Rows from block 6, named by matrix and row number. Each number is 500 + 25 x the weight over its row's rms, rounded and kept within 0 to 999. All counts start at 0. Numbers have three digits each. After the name is the row's rms in percent of the matrix's.
# conv: width-3 conv (model.blocks.6.conv.weight, 256x256x3), inputs 60-79, a 3 kernel for each
conv.28 099:500500500500500500466500500500545500500500500500500500543569537500555572500500500555500558500500500500500500500500533500500500500500500500500500500500500500500500500500500500500447
conv.29 101:500546500500500500533500456500500500442500500450462500470480500500500494478500450525500500500500500500500500500565500452500500500500535466464500477500500500439446500500500500540500
conv.30 100:500500500500500436500500500475500500500525500500500500535500500500500500500500500500500500500500500448455470519500500500429451500500500500500500500500500500510570485500500523500500
conv.31 099:500500500500500533500459500500500500500464500500573500500500541421456500470461500515500500547500500500413443500441500500500452500500500553578500500500459500475500500500500483461500
conv.32 100:465439500500500500554541500500500500500436475500500500500500500525500500500500500520500500527500500500450500548521558500470500500500442500427500500500500500474470500500500415429500
conv.33 103:500500500500500479500500500500500500445500500463500437500500500530528500493500500500500466500500500489462500500500500425500500500500500500500543500500500500500500500500500533539523
conv.34 100:500500471500500500534541500500500500500500500500539558500500500474437500500500437500500468471446500500500500500473472500546551500500500500500500548528500500500500500500437500538500
conv.35 098:500500500415500500500500500500500500435420500500500500500516529418421456557500549500460500500500500500500500412500500500500544500500500500500461554581500500500451500541500500500500
conv.36 099:500500500500500459486446419479500500500500500458500538500486500468500500500478473426500500500500500500500500500500500500500500449443544500500500500500500447500500500500534500500464
conv.37 103:500500500500500500446500500500540500500500500512531500500500500500500500500500464500450500500500500500500500500522566547500500441500500500500500435500437538544554500500500500500500
conv.38 101:500530500500522500552453500500500500500428445500500500449500500521531500434441500500500500500543500534534500463500500500500500519500527517500500500500500500500545500500500472500500
conv.39 101:500500500543556467450500500500500481500500500500500500500469477473519500500508500500500500500562500500500500500500464500548500500500500500500500500500500500465500500500500500500437
conv.40 103:500493500500433448464500467443500500500500554488474500529557500500431464500554500476500500500477500500500500500480428500480500528500500460500500500524530500500500444444431478500500
conv.41 099:500500544500457500500563500468500521500500500463500517452500500500500500500500443529500550500471500500500500500500500425500500500500500500500420538500500500500476470455500500500509
conv.42 096:443449482514500500500468500500500500553500488500500500500500500500500440500500500500500500500500500546500500528500500500500500500463500500514566500500500500500531441500500500500500
conv.43 102:466453500500500500500500500560566534500500443451500500500500529500517500500500500500534500500500459500562525500500500500500500502500411500480417500500500456446500500500500500549500
conv.44 101:500500500529500500500500500500500500500500500500500457500500500437421500500484439567532538475500500500500454531516500466500500500500500500500500435500450500449500573571574568500500
conv.45 098:500500500500467500500500458541500500500500500500444500500463472500500500500500500535500500500500458500472447544500500500411466522500527500500500560500500500500463500550500434500537
conv.46 100:500500500500500500500500500500500440524520546419500500500445430472481500500500500500500500500500463432500500500500500500500500500500500500500500500500513551500500534500500461460431
conv.47 098:475500500454500500500500527464500430500500500500500500500555557471500551554500500533500500464447500500500528500500500500500527500418533500500500500500500471451500500500500553500500
conv.48 102:552537500500586512492500500500500549500469500500500500500500458431500435506519500500500500442500554500500500500500470478500500500500500494500500500492471500536500455500500500545535
conv.49 100:454500540500539500500456500500500500500482464500540500543571500500446500500427500500500500500521522500500500500500526477460500500500500520525505500500500470468500457500500486497500
conv.50 099:442496500557500470500500538500456500500500500463457500500500557470541500527500500526540500500500500500562590500500500500500500500466500485418500500500500465455500541500500500500500
conv.51 103:500500448500500500549568500500500500500500468500500500500500544500500526500525500566559550549528552452500500553500486500500522500537500545500500500500500500500540500552500500500500
conv.52 098:500500500500500500500500463442500500500500475500500500500500504500500500500500500500459500500500500500455469500500500468500500438500441500500500500500500556500500500500500500500500
conv.53 097:500450500500500480500465500500500500537500500500500500569531474500500500500531557500500500415500500500500500500500500500500500500444500500478477500500428500500500500500500482473500
conv.54 099:544500500500500500500455420500500500462432500537464500500500500500500500500500500475485500434500500539500500500463500500500500500500500500451450500500500458500489500571562478462500
conv.55 105:500500523500500500500452500500523500448500470500500533500500500500500500500500512500557531465453500500530500500492500473459500500500500500450445500500500500500500500500545524500500
conv.56 100:500500500464500500500500545500500500500500543500440444500500537431436500523500416500466471500500500500500500458471500557500500500500500460500529500500500500468500500500477525500476
conv.57 102:500500500500551528500500500500500521469500500500500500500500519500500538500500500531510500500500464500500500500500500456473450500500500500500500500500500500500500500500500500485500
conv.58 101:500500500512500533500500500500500500483444500544500500500500500500500500500500542500500483476500500500500500500500500500516500477500500537500500500500500500500537500468447456500500
conv.59 100:407461500500500500500500500451500500500500500500500500467456471465500500500489500425468500500500500500500500500500500500461500458474500500554500500550500500500521500453500500500500
conv.60 101:476441500509500500500500500500500488551500471500500458461450500500500500500500500500500500518500548500500500500500500556500500500500557500500500500500500500500500500500459540500500
conv.61 102:500500500500553500500534500500500451500500500500500500500500500538543500449500461500500572535547500500500500500500500450437500500552500500500500500500500500500500500548500479574500
conv.62 099:534500500500500500445500500500500469500551529500500500500564554500500500500500500500500500500500443536500500500500500500500477463500500500447442529500500525500500500457500500500500
conv.63 100:500534500500536500462464460500500500500448500500500500500500500500500530500467464500500500500500500500500500500500500500494500401475500500500500500500500443478500500500549500521567
conv.64 098:547500500500500454500500500500573500500500468446500500500524500500460500500500500453500500500500500500500500500500552500500500500500547500500451500500500500489500500527500543500500
conv.65 101:500451500500500500500534500466500500500500521500500558487500500500500500500500500500500500482538533472500500500500500500460500500500500500500465466500500485434500500538500418397440
conv.66 100:547548500528500500500500500500500500430446459500500500500500500500540500500500481500500500500453500500500500500500532500467488500442500500585500512500500500500485500555544500500530
conv.67 097:500500500500500534500500500500500500500500500500500500500500500500500546475500500437500451500500500500500452476500500500500551445471500500500500500559500557500500452500500500500500
conv.68 100:500500500500500545500500500500500459500500500500465500465500461500500563500500500549500500500500500500500500547500500435500500500500500500475544500500469500500541441500500500500500
conv.69 098:500466472467460465416500500500500500500500500471500500500500480500500500441500500500500500500500536500500500500500460500500500500500500500500500500500500500500472500500500500551500
conv.70 099:500530504500500500471481500500474448500487500500500500500500500500500500500500471500500500500500500500500500500500495500445433500500500500500528470500500443500500535500500500500500
conv.71 101:500463500500500500500500500500452500460500500500500482500500500500494500500500500500500500500500500500500500500539500500500500500409457500438500500500525462465470500500500487500500
conv.72 101:500500500524500500500500500500500500500453470443500500471500540500500580500442500422414500500500500446465461522554500500438500500500500500500500500448500500500500500449464500537540
conv.73 099:535458500500500459500500544508500521500500500500500514500500551500500500500522500500500500500500500500500500440500500585534500500432466500500469569500500500468500500500470537541554
conv.74 099:500500500500500500500490500500500500475500417500500500500500500500469500500500500500500546500500500500456459446500500500500477478500500500500500559566500500500500500500500500500500
conv.75 097:500500483500500500500500500500500480500500500500529528461500500500500500399447500500500543500500500500500500500540500500500500500500500541500500500490475500500473547500500500500500
conv.76 099:500500500500500500500500447500500500547500500500500500500500500500500448500500500500538500524549500500534500500547500500500500459500500500500500500500500500500526458500500500500500
conv.77 096:500482500500532500455500500500500500500500446500500500500500500500500529500468500500500500500461500551534500500500500500500467500500500500500535500500422500500500471500500500500500
conv.78 102:455442410500500500500500500500500500500518500467468500479500500549500500450500512500500500500500500529504500500500470500500448500500500500500500500500500520500500500500500500532500
conv.79 100:500460500500500500460500524440500500500458500500500500500527500459494469500500500471459500500500554500446483566500500500500500500459515500467500466463500500500500500500500500500500
conv.80 102:466466500500500481544500500500500452500454500500500500500500500500500500500500500579500500500500500500500464516500462500500500500550500434500500500503500500472500500500500500500500
conv.81 100:555543517465500517482500500500537538500500500500514500500538559500500500500500500500500500500536500534544500500500500500500500500583552524531558445500500500500500500500468500500465
conv.82 101:500500500500500500500500500500434500500500500500500500500500500500516521470500500500500500500500462500500552500459500551500500500500500500500545500500463439500440500500500500500500
conv.83 098:500500500500500500500500500500479445483500438531500500500442500500500500500544532536500500500500500462500500500500500500500451500500488500500500500500515500500500548526500500500478
conv.84 104:500500486500496500500500500500500448500500500500500446500500536472500500500500464465500500548533545500500500500500500500547500500500523500500500500500495513500500500500500500432469
conv.85 095:500500500500449438500500500500500446500500500500500500542454431500523546500500500500500500500500500500500432467500500547500500500566500545539500500500500500500500500500474500500500
conv.86 101:544500500500459500500467500518500500528500532500500452500500541500500449464500536500500500500500500500458457500500446500500500500500500562500430500500500500500453546500500500500500
conv.87 099:500500500500500500493459500500500454543553538500500500500500526466453500500500468544500500500476434439500448500500500500542529500500500549500500500500500534500500500500500500500500
conv.88 101:500500541500500460500398500500500449551500500500500500500500500500537550442430500414415500500500500500500500500500544521500500500500500500500500553500479500500500500500500500500500
conv.89 102:500500500500546500500452500500500546465479500500500500475500500500500500500446463500500454436500448500500500500500500501500500442500500437465500516500500500487500500500500500500500
conv.90 100:554535500500433471564539523500500500500500500500500500542548500500500500461426500500500500541500500519545500500500500518500500524518539568500500453500500500500500500500500500500500
conv.91 101:529500500500500500500437500472500500500500500500500500500500500500500457500500500500500464500500528452500500500500500551500539500455463500500500500500500500442477500500500500500529
conv.92 098:500500500500513554518500500500500500453500500437418454500500500464500457500500500500500500500500500500500539500500464500500500500500500451500500457467500500500500500500500480500446
conv.93 098:500500500467500540500500561481500500500500500449500500500500500500500526500500500500500500500500500500500500500500500500500459500500500500428437500500519500551519448460500500500462
conv.94 101:531559500502447500500500500500500500500500500581500500500532500543448500500500500500563500500500500519500500500452463500500500500500500500500500500500500549500500451500532500500500
conv.95 102:500500482521541525461500500500500500500513525500500500472449422457500481500500532500500466500500500500500500459486500500500500534500500500500500551500500500500474500500500458403389
conv.96 102:576500460500509500500428500500500464500500500500500500439465500537500500467500500500541535500500535466436500468500500433449500490500500500500447500500500527500500500500500500500500
conv.97 099:509569528500500500500500500530500500500500500500500469500521500500500455500500500459500500500500500500500500531500500463500500500500500500459500500500500464459500472500500500444368
conv.98 098:500500476500500500500500500500500500500500500500500500531509500455500500500500431500500500500500500500547500500443471500500465454500500386398438436500433477500500443434500500500500
conv.99 102:470500500500500500528500500478475500500500456437500500500500534500447500567500485500500500500527500500500500550500473500500544517500500500460500468463500500438472446500500500500500
conv.100 100:500500500500500500500500518500458500500465500500500500437500531500500500500500529500500500500411500500467500500500500534500500558500543500500500500500538563500456500532532464500500
conv.101 098:500500500500583570500478441500500500589511443532500500500500544434500500500500485461500548500500500532500470442500500465500500500451479500466500500500500500500500533500500500458500
conv.102 099:464464500500517500500500443500486500500500524500500444500474500500552500500500542486463500500500500500539547500500500500500500500500549500500500500500467500500500458500500433450416
conv.103 099:500500500500457500500500500500500500595543500430478466500500500500500549553500556500500500500500522551531500500500500500500500500566500500500500500500500500500500500500500450456500
conv.104 102:562500500500466500500500500483540500500500500500500528500500538547500500413500548500500500500500558500500538500462510500500500547550500500500500500500500500500500512564500500500500
conv.105 100:500500500436457404500500454434489500500500500500483500463492432473459500500548500500560500406399450446500500500500500522500500500562500500500421500432500500465500500500500500533541
conv.106 101:500500500500500500500500500466464500500538500539500500500500500421481468500447500500500500489461466500500500468500471500480500476500500500500500519500500500500542500543500480500500
conv.107 095:500500500500500500483463424500500500500500500500500500500500500500500528500500500500407427531500500500500500500500500500500500500525500536500500500500500500500455500529500500500500
conv.108 101:500500500458458436500500500500500500475500500500500500500500500500453494500500500453481455500500500500500500500500500500500485500534539500500500500500500500500500500500500500500500
conv.109 101:500516500500500500500468475500441500500429473500500500479500500500500500500551500500500500500475500550473500500500572500500460547504500500500500500500500460465500500500500500545500
conv.110 101:500500500534500500538591531500435456547523500500500500437454463500500500500500500500500500500519539527500500535544487455500500500570533500500500500500500576548500500500500562500500
conv.111 099:500500500554500500500500500481455500500547500500500500500500500500521556500500500500500500500500500500500500522500481500500500500500500500500500500500500500500500500500500500500500
conv.112 098:500500500500500542500451500500500470500465500500500500500500500500567537439500500500500552466500500547500500500500500500500500500500524526500538500500500500500500500500451500500500
conv.113 100:500500500442482500500438500500466500437500465500500500500447500441446454500500500500500500500441438500500566536500500474500500500500500422500500500460451500500500500533531500544500
conv.114 102:500447461500500500500500500428474500500500520500500500500500500522500500530500462500500500500500500500500538483500500500500500500500500500500500562541500524469455500500500500500500
conv.115 099:500500500500500523500500500475500500500500500500500438540500500500457500500500500500538500500500500500500500500500536500441500500500500540479500500463500500500500500446500500426500
conv.116 102:500468481500500500500536500500500538500500446500500500500500500500500500500500463544500500500500500522500500454478500500500533449430500500500500500544500500500500507546500500575500
conv.117 098:470455500500500500500500500500500500500500500500477500500500500500500472527547534464475500500500454500500500520523561500500500548561500500500500500500500500500500544500535500500500
conv.118 100:523469500500500445457500446500500500521500500500500500471433456500500533535442451500500405500500565500531500569500500500500500458477500537500547500500500500437470500500500500540525
conv.119 098:500500500500500500500500500500444500500558542451449472500500500422456500500500500456500500500500563500500500446500500500500500500500500500500500500500500500441462500500500500500471
conv.120 103:500565520500500507500500500500500500459500500500500548500500500500500550500471482500500500500500500466500453500500500500472500500500531500500514500500500500500460469500443462500500
conv.121 098:470500535462500500452500500449469500500500500480500460500500500500537544500500500500500500500571533536538535500500500500447445462500500500555500500500500500500500500500500500468500
conv.122 103:500500500500500500517500500500449500459500500461500500500500500500520500500500431500500500500500500500500511500468448500500463571500500500500514438500500500500500469429436547500521
conv.123 099:500500476500500500500500500500500500520500500500500500500500500500500500500550500500500541460500500500500500500500500469500500500500500500558541526500548500500500500500500500500500
conv.124 104:500500500500460500518500500500459500560500500500500549500500460500500500484500500500500500538500500500500467500500543407430500500500500522500500500488453500500500458500521500500500
conv.125 102:500500484500464500500500500500500500554500500500500500473407457547500500500560500447500500500500500500500500515500500500500500500449500463424500531514538500500500500500500454500500
conv.126 100:500500500500500500500459500485500500476500500500500500500500444467423475500500500500500538500500500430500500480500500475500500500500500450500500437500500500449389500500500400452471
conv.127 100:451500500500500434500470448500500500500500500500500500500500500500500500500444500500500500500500500500500500500446500500500500500500500500500500500500500500500475500553566500500500
conv.128 099:583500460500500500500500440423474500500500500470458466467469500500500500500500500489447500500500500500500500500500500500500500500490500455500500500463476450538500500500500500500500
conv.129 099:500500554500500500500500500500450500524500500500500500443500500529509500515500535500500500562500500455422444500500500500500534500500464500409396500500500500465500500500472500500500
conv.130 097:500500500500446500500500500420500500500500500500500500500500500500500500500412457451500500444500500500500536500500500500449500500461500470470446448500462500500500500500430500500500
conv.131 101:533527500531500500500500500500444500549533500500445500488438500500527445479500560500464500449500500500500500500500562500483500500500449557500500542500500500500458500500472500500500
conv.132 102:500500500550500500500545500500500500500500537500529460500500500500542500500450500500500500500500458500500500463472500500500500500500475500500500556540500500500476500500460500532530
conv.133 099:526500500500450500500500500513500500541500500500500500500551532452500500481500500500430466500500468464442449500540448500500500544500500500500500500500500500500500500500539500500500
conv.134 101:500500500500552585500500500500500500500463551500500500500500478500500500500559533500500500500522500500536547465500500500500500508500500526553546500500500500500500525500500500500500
conv.135 102:500500500459500500520500500500508500500500500500500500500500500500547500484430500545500500500528511500500500457500527500500559500500500500526500524561500500500560500500500500500500
conv.136 102:522500500500500500500500500500500500500452500500471445500500500500500500500468500429500500500500500468500476468500500500500500500500500500500523500500500500461500462500500500500500
conv.137 097:574545500500500474500500500500500500500500458500500500500500500536545500432445500500500500464444436500500500500500500500461434500500500500500500500500500500500500515500462500500500
conv.138 101:500462500500500500472500500441468500500413439500500500463462500500500500500500500500500500500500469500500500540528500448500500500500500500500500500468490468458500500442500500500500
conv.139 100:500500500500500566547500500500500500500500500500500500518500500500500500500500469500542536500500500500500500500500500480500500500500500500500500500500500527500500514525500500500500
conv.140 098:500500489500500500500587500450500556471500500500500500500487487450500437500500500455500500556500500500500412460448500500500500500500500500517500500500500500574500552539500500450500
conv.141 101:500500515435430500500500454448500529560500500474500548500500515500500454500500466463462500500500481500500529546500500483450468500500500500500500500500500500505500500471428500500526
conv.142 101:474500500500500500500500534500500500460461500426438442456500500469407433470500500500500500500543500460472500543500500500530556469459500500549500500500500500500500500500500500468500
conv.143 104:543522500562535546500559584549500473537535500500500500500500493500500500500500500578500500500459444574500500500500500500551500500500569447500500456500500500500500500434500500478500
conv.144 096:500500500500500500443500500500500530440445449500500457500528500420469442500500500500500500500500500500500500500500474500500500500500500500500500500500500500500500500500500500500549
conv.145 101:523500500500500500500500500500500500486459540500521500500500500500500500500545570500500500529500500500500500500500548560500500500500500500476470500500475516500500515500535442500459
conv.146 099:500500500458456447500500500500540500521500500500500556500500464500500500500500500500500500500500500500536500536500500529500554500545566500476470500500500500500533500500556558516449
conv.147 098:500470500511555550500546525546500500460445500500500500554500500500500439500500562500500547380500555461500500472476428500522500500424419447500500500500537500500500500500500500500500
conv.148 097:500500452535500500470500500500500486500544525500500500500500500500500500500500500500500500500500500500500500500500500500500500500500500500500433481469472500532500522500500536531500
conv.149 098:536500500424460500500500500565512500500470500500500500525500500500500500462500493500500500500500483500500528500500555500500500500461500538500480500451445532500500500500500500500500
conv.150 102:500500447500500500500500500500500500500441500500500447500500434500500500500500500500532500500500514500500500500500500535581500500500500442500500500500500500454484500500500500500500
conv.151 100:500500500500500500500500500500500500500500500500500500500500562500500500569500500500500500500500500500539527500500500500500500500500500459466529500475500524573547502500500530500458
conv.152 099:500500500500500500500500500471500500564519500552500500500500500520500500500500500463500483448500536500500487527474447500500477547500515500500500434469500570500585520500500500531573
conv.153 098:500476500469500500500500453561552500500500500528500484500500500500462454500500460490500500500500500500500531500500500500500500500530500500500500458500500500500500500500438500546561
conv.154 099:500500548500541538518500500500500480500500500500500500500500500556500500500500532463424455500448500500471439500482500500500500500461500500500500438466500500500500500500500500500500
conv.155 101:500500500500500500500500500500449442448500500526500500470500500461468500531500550541500500523530500500540500530500500500500457500500500500500500500500458533549500447450500500500500
conv.156 101:500500500500500500500541500428500601500500458500500464500500500500432500500442500500500557556537541435437500500500566500500500500500500500500555500500500500500500500500500500561546
conv.157 105:500500500440500500571500500500501500500500500500559526500500500463408415523500465500536500500500500534500468500500541442455461460500500550541474500471469545523500500417421500500546
conv.158 102:500539500500500500453500466500500500500500500500542500500500500422500500500524500442500574417441457500460500500500500500500500536500500500500441524500500500500525500500500500500500
conv.159 102:500464478500500463500500500500530500500500500500500500500486530500500500500481500500500528500430457500500500542500460500523500534564583500500500500570542482500500500462464500500534
conv.160 103:500500500500500556500500500472500500500500500500530542500529560500500500454500500523500500500500500500500500535500500468478500541519522500530500500500500500525500500500500441500500
conv.161 102:500500458500500500500500500500500500500500500500519500457500500465500500500408419500500447500500500472500500500436447500500500500466480500500500537500500441500500500500457500554576
conv.162 099:499500500500500500500491436500500500500471500500538535421434459500551525500500449500500484544524500500500500500500545500500500500529457500500500500500559500500500500500468436439500
conv.163 101:500500535500500584537566500500500500500500500500500500500500500500500500500500487500500500500500500500500500500479500500500500500500500500531500500500476549500545500500500500500500
conv.164 099:500500500500500447500500525500500500500500500500500500500500500461500500447500500500500500500474500539500500416500500500500500500500500500500500500500500500500500500543500500500500
conv.165 100:500500461500453418500500500500500500500500500500500429500539500536500500406486500500500500500464408500500466500500500500500500450459476500450469500500500500500500500500410477500500
conv.166 097:436460524500500500500500500500538479500552532434500500500500548500500538500500500469500500500537500500500500524550500500500476500500500428500500500500500561546500500571500377394430
conv.167 102:500479500545552500458470500500500519500500500552542500500500500531500500500500527461463500500433451463500500500500500500500524459500500531561500500500500500500500500535560500475500
conv.168 102:500500500569564500574500500500500500500500500500500471535540500500500500500449500500555551481500551530500439544563500472500500500500462500500500500500500500500500530528531500500500
conv.169 099:500500493521546500500524500541530500500500500476500500500500500435463500446417500500500500500500500481500500500500450477500452500500500545500500500500500500500500520500500500500500
conv.170 102:500500500461449500539500500500500500500500500500464500500500500500500500476500500500500500500500500500500500500500532481500534500547500500500500500562500500531500500500500460500500
conv.171 100:449500526451500479500500500500511500500500500500500526506545500500500500500556538500475458500500500470416440448500500500500519500500478500500500500500534537500500521545500500500500
conv.172 098:553537500500500500500500500500500500547500500500434477500500500528500500461500500500500500438531500500500500500477500500500448500500500500448456500486500500500500500500561500468500
conv.173 103:459445500500500471500500469500500500500500500500449457500500500500500500500500519500500500500500500497500427500500500500500500500500500500500500500500460525531500500539560500422413
conv.174 101:500500559500500500500500464500461422500500500479500576474424449500500500500500528500435500500500500553565500500500500526500544500500500500500518531500500500500500415500525500463500
conv.175 098:446500500544500500500500500500500460500500500500500552500500500500500500532500500500500500468500460500500500500500500500500458500500500439500500500524563492450500481500500500500500
conv.176 105:500500500460445524550564564500500500500500500500435500500539535500500500500500500515557567500500500477435500531500519500565577500500500500500500500500500500500500566500500500469458
conv.177 098:500475476427500416500542500455472500500500500476500500500500500500500556525500500500456500486500500500500500500500446500500500500500500457500500500500500500500550500500560500500500
conv.178 096:447445500563528500500500500500525500561562543500461431500500500500500455500500522462500500500533500477442500500552500500445500548500500500500500500500500564500500500500500500500500
conv.179 099:500500500500500500500500500500500500500500479500500500445500537500455500500570500500542537500500550500500500500500480521556530566516564544541541500436500500500464500500500540500500
conv.180 101:500500500480500500500496500500500525547500500453500500500500500500500500569500500546500500489500464500500500457480445500500500500500500500500500461500525500500455500500463500551545
conv.181 098:500500500500500500500500552500500563500500500444500500500500500500500500500500500500500500464408438500500500500500456500500500500500500500500438442500528465500500411500500500469450
conv.182 102:500500562585569500500500443538500500500500500500500500500500565500500500464500500467457500559532500563500500500500514500500500500516533500477500500500500500500554500500500500538500
conv.183 099:500500500500500500563500500500500486500500500545525500500500475500500500500500500500459459500438500500500533500500500500452462500500500500500500450473500474474500500500500500489500
conv.184 102:500527547500500500527567500476500549525490483500500534500461452447500500500549542535526536500500500522500500500500500500472500500544500500492500535500500500500500550500500500500500
conv.185 100:458500500500500500500500500468500478500500466500500500423500500500500500500500500534500500500500500500500500500488500500462522500500500500479500528500500500490500500500500500500500
conv.186 105:500500500500500467553500500500500500500500500500500500500521500500421500461500457500500500522528469500500500520500500477500486500500559500500500500500500500500500398500431566500500
conv.187 103:500500447451457520500434500500500500500466481500541500500500500500500451500500500500500500446500500500500500500500500500452482500500500434494460500500500500457500430472475469447500
conv.188 100:462500459500561576557500474500448500500439500500500500524500523500500500500464500500455440500500471467500569500500500434500500555500500457456500500500500500500500538500485500500500
conv.189 100:500462500451438500470464477555529500500500500500546500479500500500465500541500500443478447423500500433500500500470467500500500500500440500500485500500500500500500500500500500500500
conv.190 101:564500500500500500500500500500500544538500536500500500500500500500541500500500500500466500500424458500460500500500500467500500500443500500537525450500500500500500500500500500500500
conv.191 099:479500500500500500500539575500500500500500500500465500500560544476500500500500500409480500500478422500497500524500500500500500500446500500500500500500500500500464500500500500500440
conv.192 094:525500500455500468436500500500500446526500500500535500500500500500500500478500500500500459500500500542594575500500539500500440500500500500500500500500500500500449464500461428387462
conv.193 103:533576555472500500500500500531533500500500550500500475500500500500500530500435500500500500535500500500555500500523500458431500500500500569542500500500465500500500500500500500561500
conv.194 099:500500451500500500500500500500462500500548543500500500500500500500500500500500500500500500500500500500500500500529500500500500500447500500462452500500500500500500411500440500500446
conv.195 100:500500481540500500500500500500500451500532500500500458500500500441500452500500500500500557500500445500500500500472500500454489500500500426500500500500468500500500500500500500500500
conv.196 101:500473457472500500500500500437500558535500500500500500567545542500456411500500500500500452500500500541500500500500500500436457428457500472500500500500500500500500500500500469500500
conv.197 101:500500500500448500500500500547500500500500500500500500444459500500500500526570586500500500558500454500500500500500500500473500500500500500464500542500500524500500533500500500500529
conv.198 099:500551500500500545500500500500500500500500500500500456500500500500560519500475500435500500500474500553500500500475500466392418428500500440500500500500500465500443450500540500500500
conv.199 100:500477500489480500500449415500500500500500500500500457500500500529500500500500500500477500500500500500500500500464454526500500535500500544500500500500500523500556500463417500500465
conv.200 102:500440538500500527500500500525542546500464500500500411533500500500500500500536532446449444500477500500500500460479500569538473500500443468500500526500471500466500527500519447463500
conv.201 100:500500500482452451500556500500500500500500500500500500500500500500500540500500500500500500500500500451433468500500458500538547500500555500500500500462500562555546500500500500500473
conv.202 099:500500500500500500500447500456492500500500438500500500500500500500500500500500500500500566500518500519517500500500500472439455500500474500500500500500531500532539500436500500500500
conv.203 098:500500500500412391500446500500500440500500538500457473500540519500435485500500538500500443484495500500500451472452454500500500500457500500500446500500441448500500500500500536500500
conv.204 098:440454500529540500500500500500500500500500500452437480500548500500500500500500500570500472489500521478500500500500436500474447500467500500442500558526500500500552429452500469548551
conv.205 097:500500500500500500540500500460470440500531500500500500500500500500500575500451500457500500500566546500500500457500500500536500500500557415500500500500500500500555470500500529500500
conv.206 099:500564500500538553500500456500500534500500500500500500500500500500500451500500500500500445500500423500500500500500500432500500500458474500500453543500530500462492500500500500561526
conv.207 099:500500474550500500541500500557534500500549500500500500500500500500500535392436500500500500537500500464500500534500555500500500546500538500500500500436491500500500570500500500500500
conv.208 101:500467500500500500500500464468474500500500500500500479519553500481438451500500500500445466516565522500500467529500500500500500454500586500487500466500500500500500451500500500554500
conv.209 099:500500500500478440500443420544500500500500500500500500431500528500500500500500500500500552500487500500470458500500500500542590466478532500500530533545500500464500500490475418440421
conv.210 100:500440472500500500500500500500441500500500500500500500500436454440455500500561552500500522466425431500500439462468500500500500500500500500560500500500500547518546500500500474438500
conv.211 100:500547500500500500543500500500500500500542500500571500500500500534500500495523541457448500500500500500528543500500500500500500500500500550500500553500500441500500500526500500500514
conv.212 100:500557500500500475500529500500510500500500500500500500536500429500500500500500480511500529500469453480500460535500500500500500500545500500500500500452500500500455500433461500517500
conv.213 101:500500500500546500557531500500395500500500500457500500500413500500500500500500500500500500521548500471500543500500500500500500500500500420418500500500500562555500500441500500500428
conv.214 100:463500500500500500540553545500500500500500500500500475500500500500500500500500477500443500500500500500500500500500535553500500537500449500500500500500467500526569500500500500500537
conv.215 101:500500537500500500500500426527500500500500500500500469500500500500500532536500500500500500500500500500460468500542500500461500466463433500448500446413500500545546500500457516529500
conv.216 101:500500500500536540500500500500500460500500500465456500500485491500500450522500500500500500500500500500500471500500458500500500500500500500500474500500514500500500500500441500500500
conv.217 103:500500500500500500500500500500441489500467442500500500500500500473500545552500500546500535500500500425462452440421423500500500558558500506545550500500500500500500500500500500538500
conv.218 098:500500500500500500500500500500500500442500500523500548471407396475500500500500500500473487500460500472500549500448500500500500480500420500500500500500500500500500500500500500500555
conv.219 100:500500500427453500450500500442500500500500500416500500500500528500500500452500500500463500452500500500500544500500500574545536466500500500500500500500500500537500500500487552500500
conv.220 100:500500500500500500500462461463463500500532500500554500455500500500500500500500500500500560500500500500540500464464500500500500500500501526511500500500500500500500456500500500500460
conv.221 099:463533500500500500441500500500470548500500500551500500500500500500545500500500500500500500471500500500437455440433456500500500500446500500500500500519500500428500500453500475500551
conv.222 098:500500500553553500486456500500500523500460500538500500564559500500500500500446500500500536560520500439500500547500500500546500500500515500443474500500500500500500500500500500571500
conv.223 099:472500500500500500500500500500500539491500534500500460500500500500500500500500500500500500500500500500424452460500472500500500500500456500500500500500500500500500500500500500500500
conv.224 101:500446431428500500500542500544500500561539500500450500500500500500500477500500454500500500500455437552500500500500500500500500500500500500476500500527530537516500500588500552558548
conv.225 097:500457500500500500500500443500500537500500521500500500500500500553500441500453433500500500500500500500500531500500500500500416500500500558537500500500470500500444500436492500500500
conv.226 100:500460500500500500556535500449500500500500454500500500472500500500547500413468500500500500446475500500500500500500500456500500500500543500500395469500500500500500500500477543500500
conv.227 102:500500500500500547500500500500459500500500500500500412451500500500500456500500500500445500500500500500500500500500500500461466500500500543500500468517500500500472500500500478465500
conv.228 094:500471500500500500500500500440500456405444424500500500527500500534500500459485500500453500500500500500466500553553538545500500500500500500500500500453450500500500500471500500500500
conv.229 103:500500505500534604463500500500484500561500469547546500500500500500500500446430500500500500500500529500500500570500500500500500500500500500500500500572554500500500500500500500500500
conv.230 101:500467476500559500469466500471500522500536500500500500500445500500500500500445502500500500443452500500521500500500525500500472500500500500481500520524548500471500500500500500527500
conv.231 097:500490430530528539500500500559500455500500500500500556500500546500461500500545500500500500500550500471464423500500500500500500500447435472500438465450441550538500500542500500500500
conv.232 098:500500500572533500500562500529500500500500500453427470559541526530500500565500500500500500500500521500500531500500500500500500500500500500500500500500500500500500431500500518527534
conv.233 100:500500500500500500500500500574532500474500500500500500500500500500500500500500532500462447500500500500459473500500500518500500500500500500500500500500500500500500500500500500500500
conv.234 104:500500472500500500500500500500500500537500500500500483500500500500478471500500500500500500500500500448470464545476500500500500452467500456426441500500500500548500500500500500500559
conv.235 102:500529500500500462500500500500500500521500547500466500536558500500500500500537500500500500500500541500547500571551500500470524500500500500500500465500500500500500500500500500500530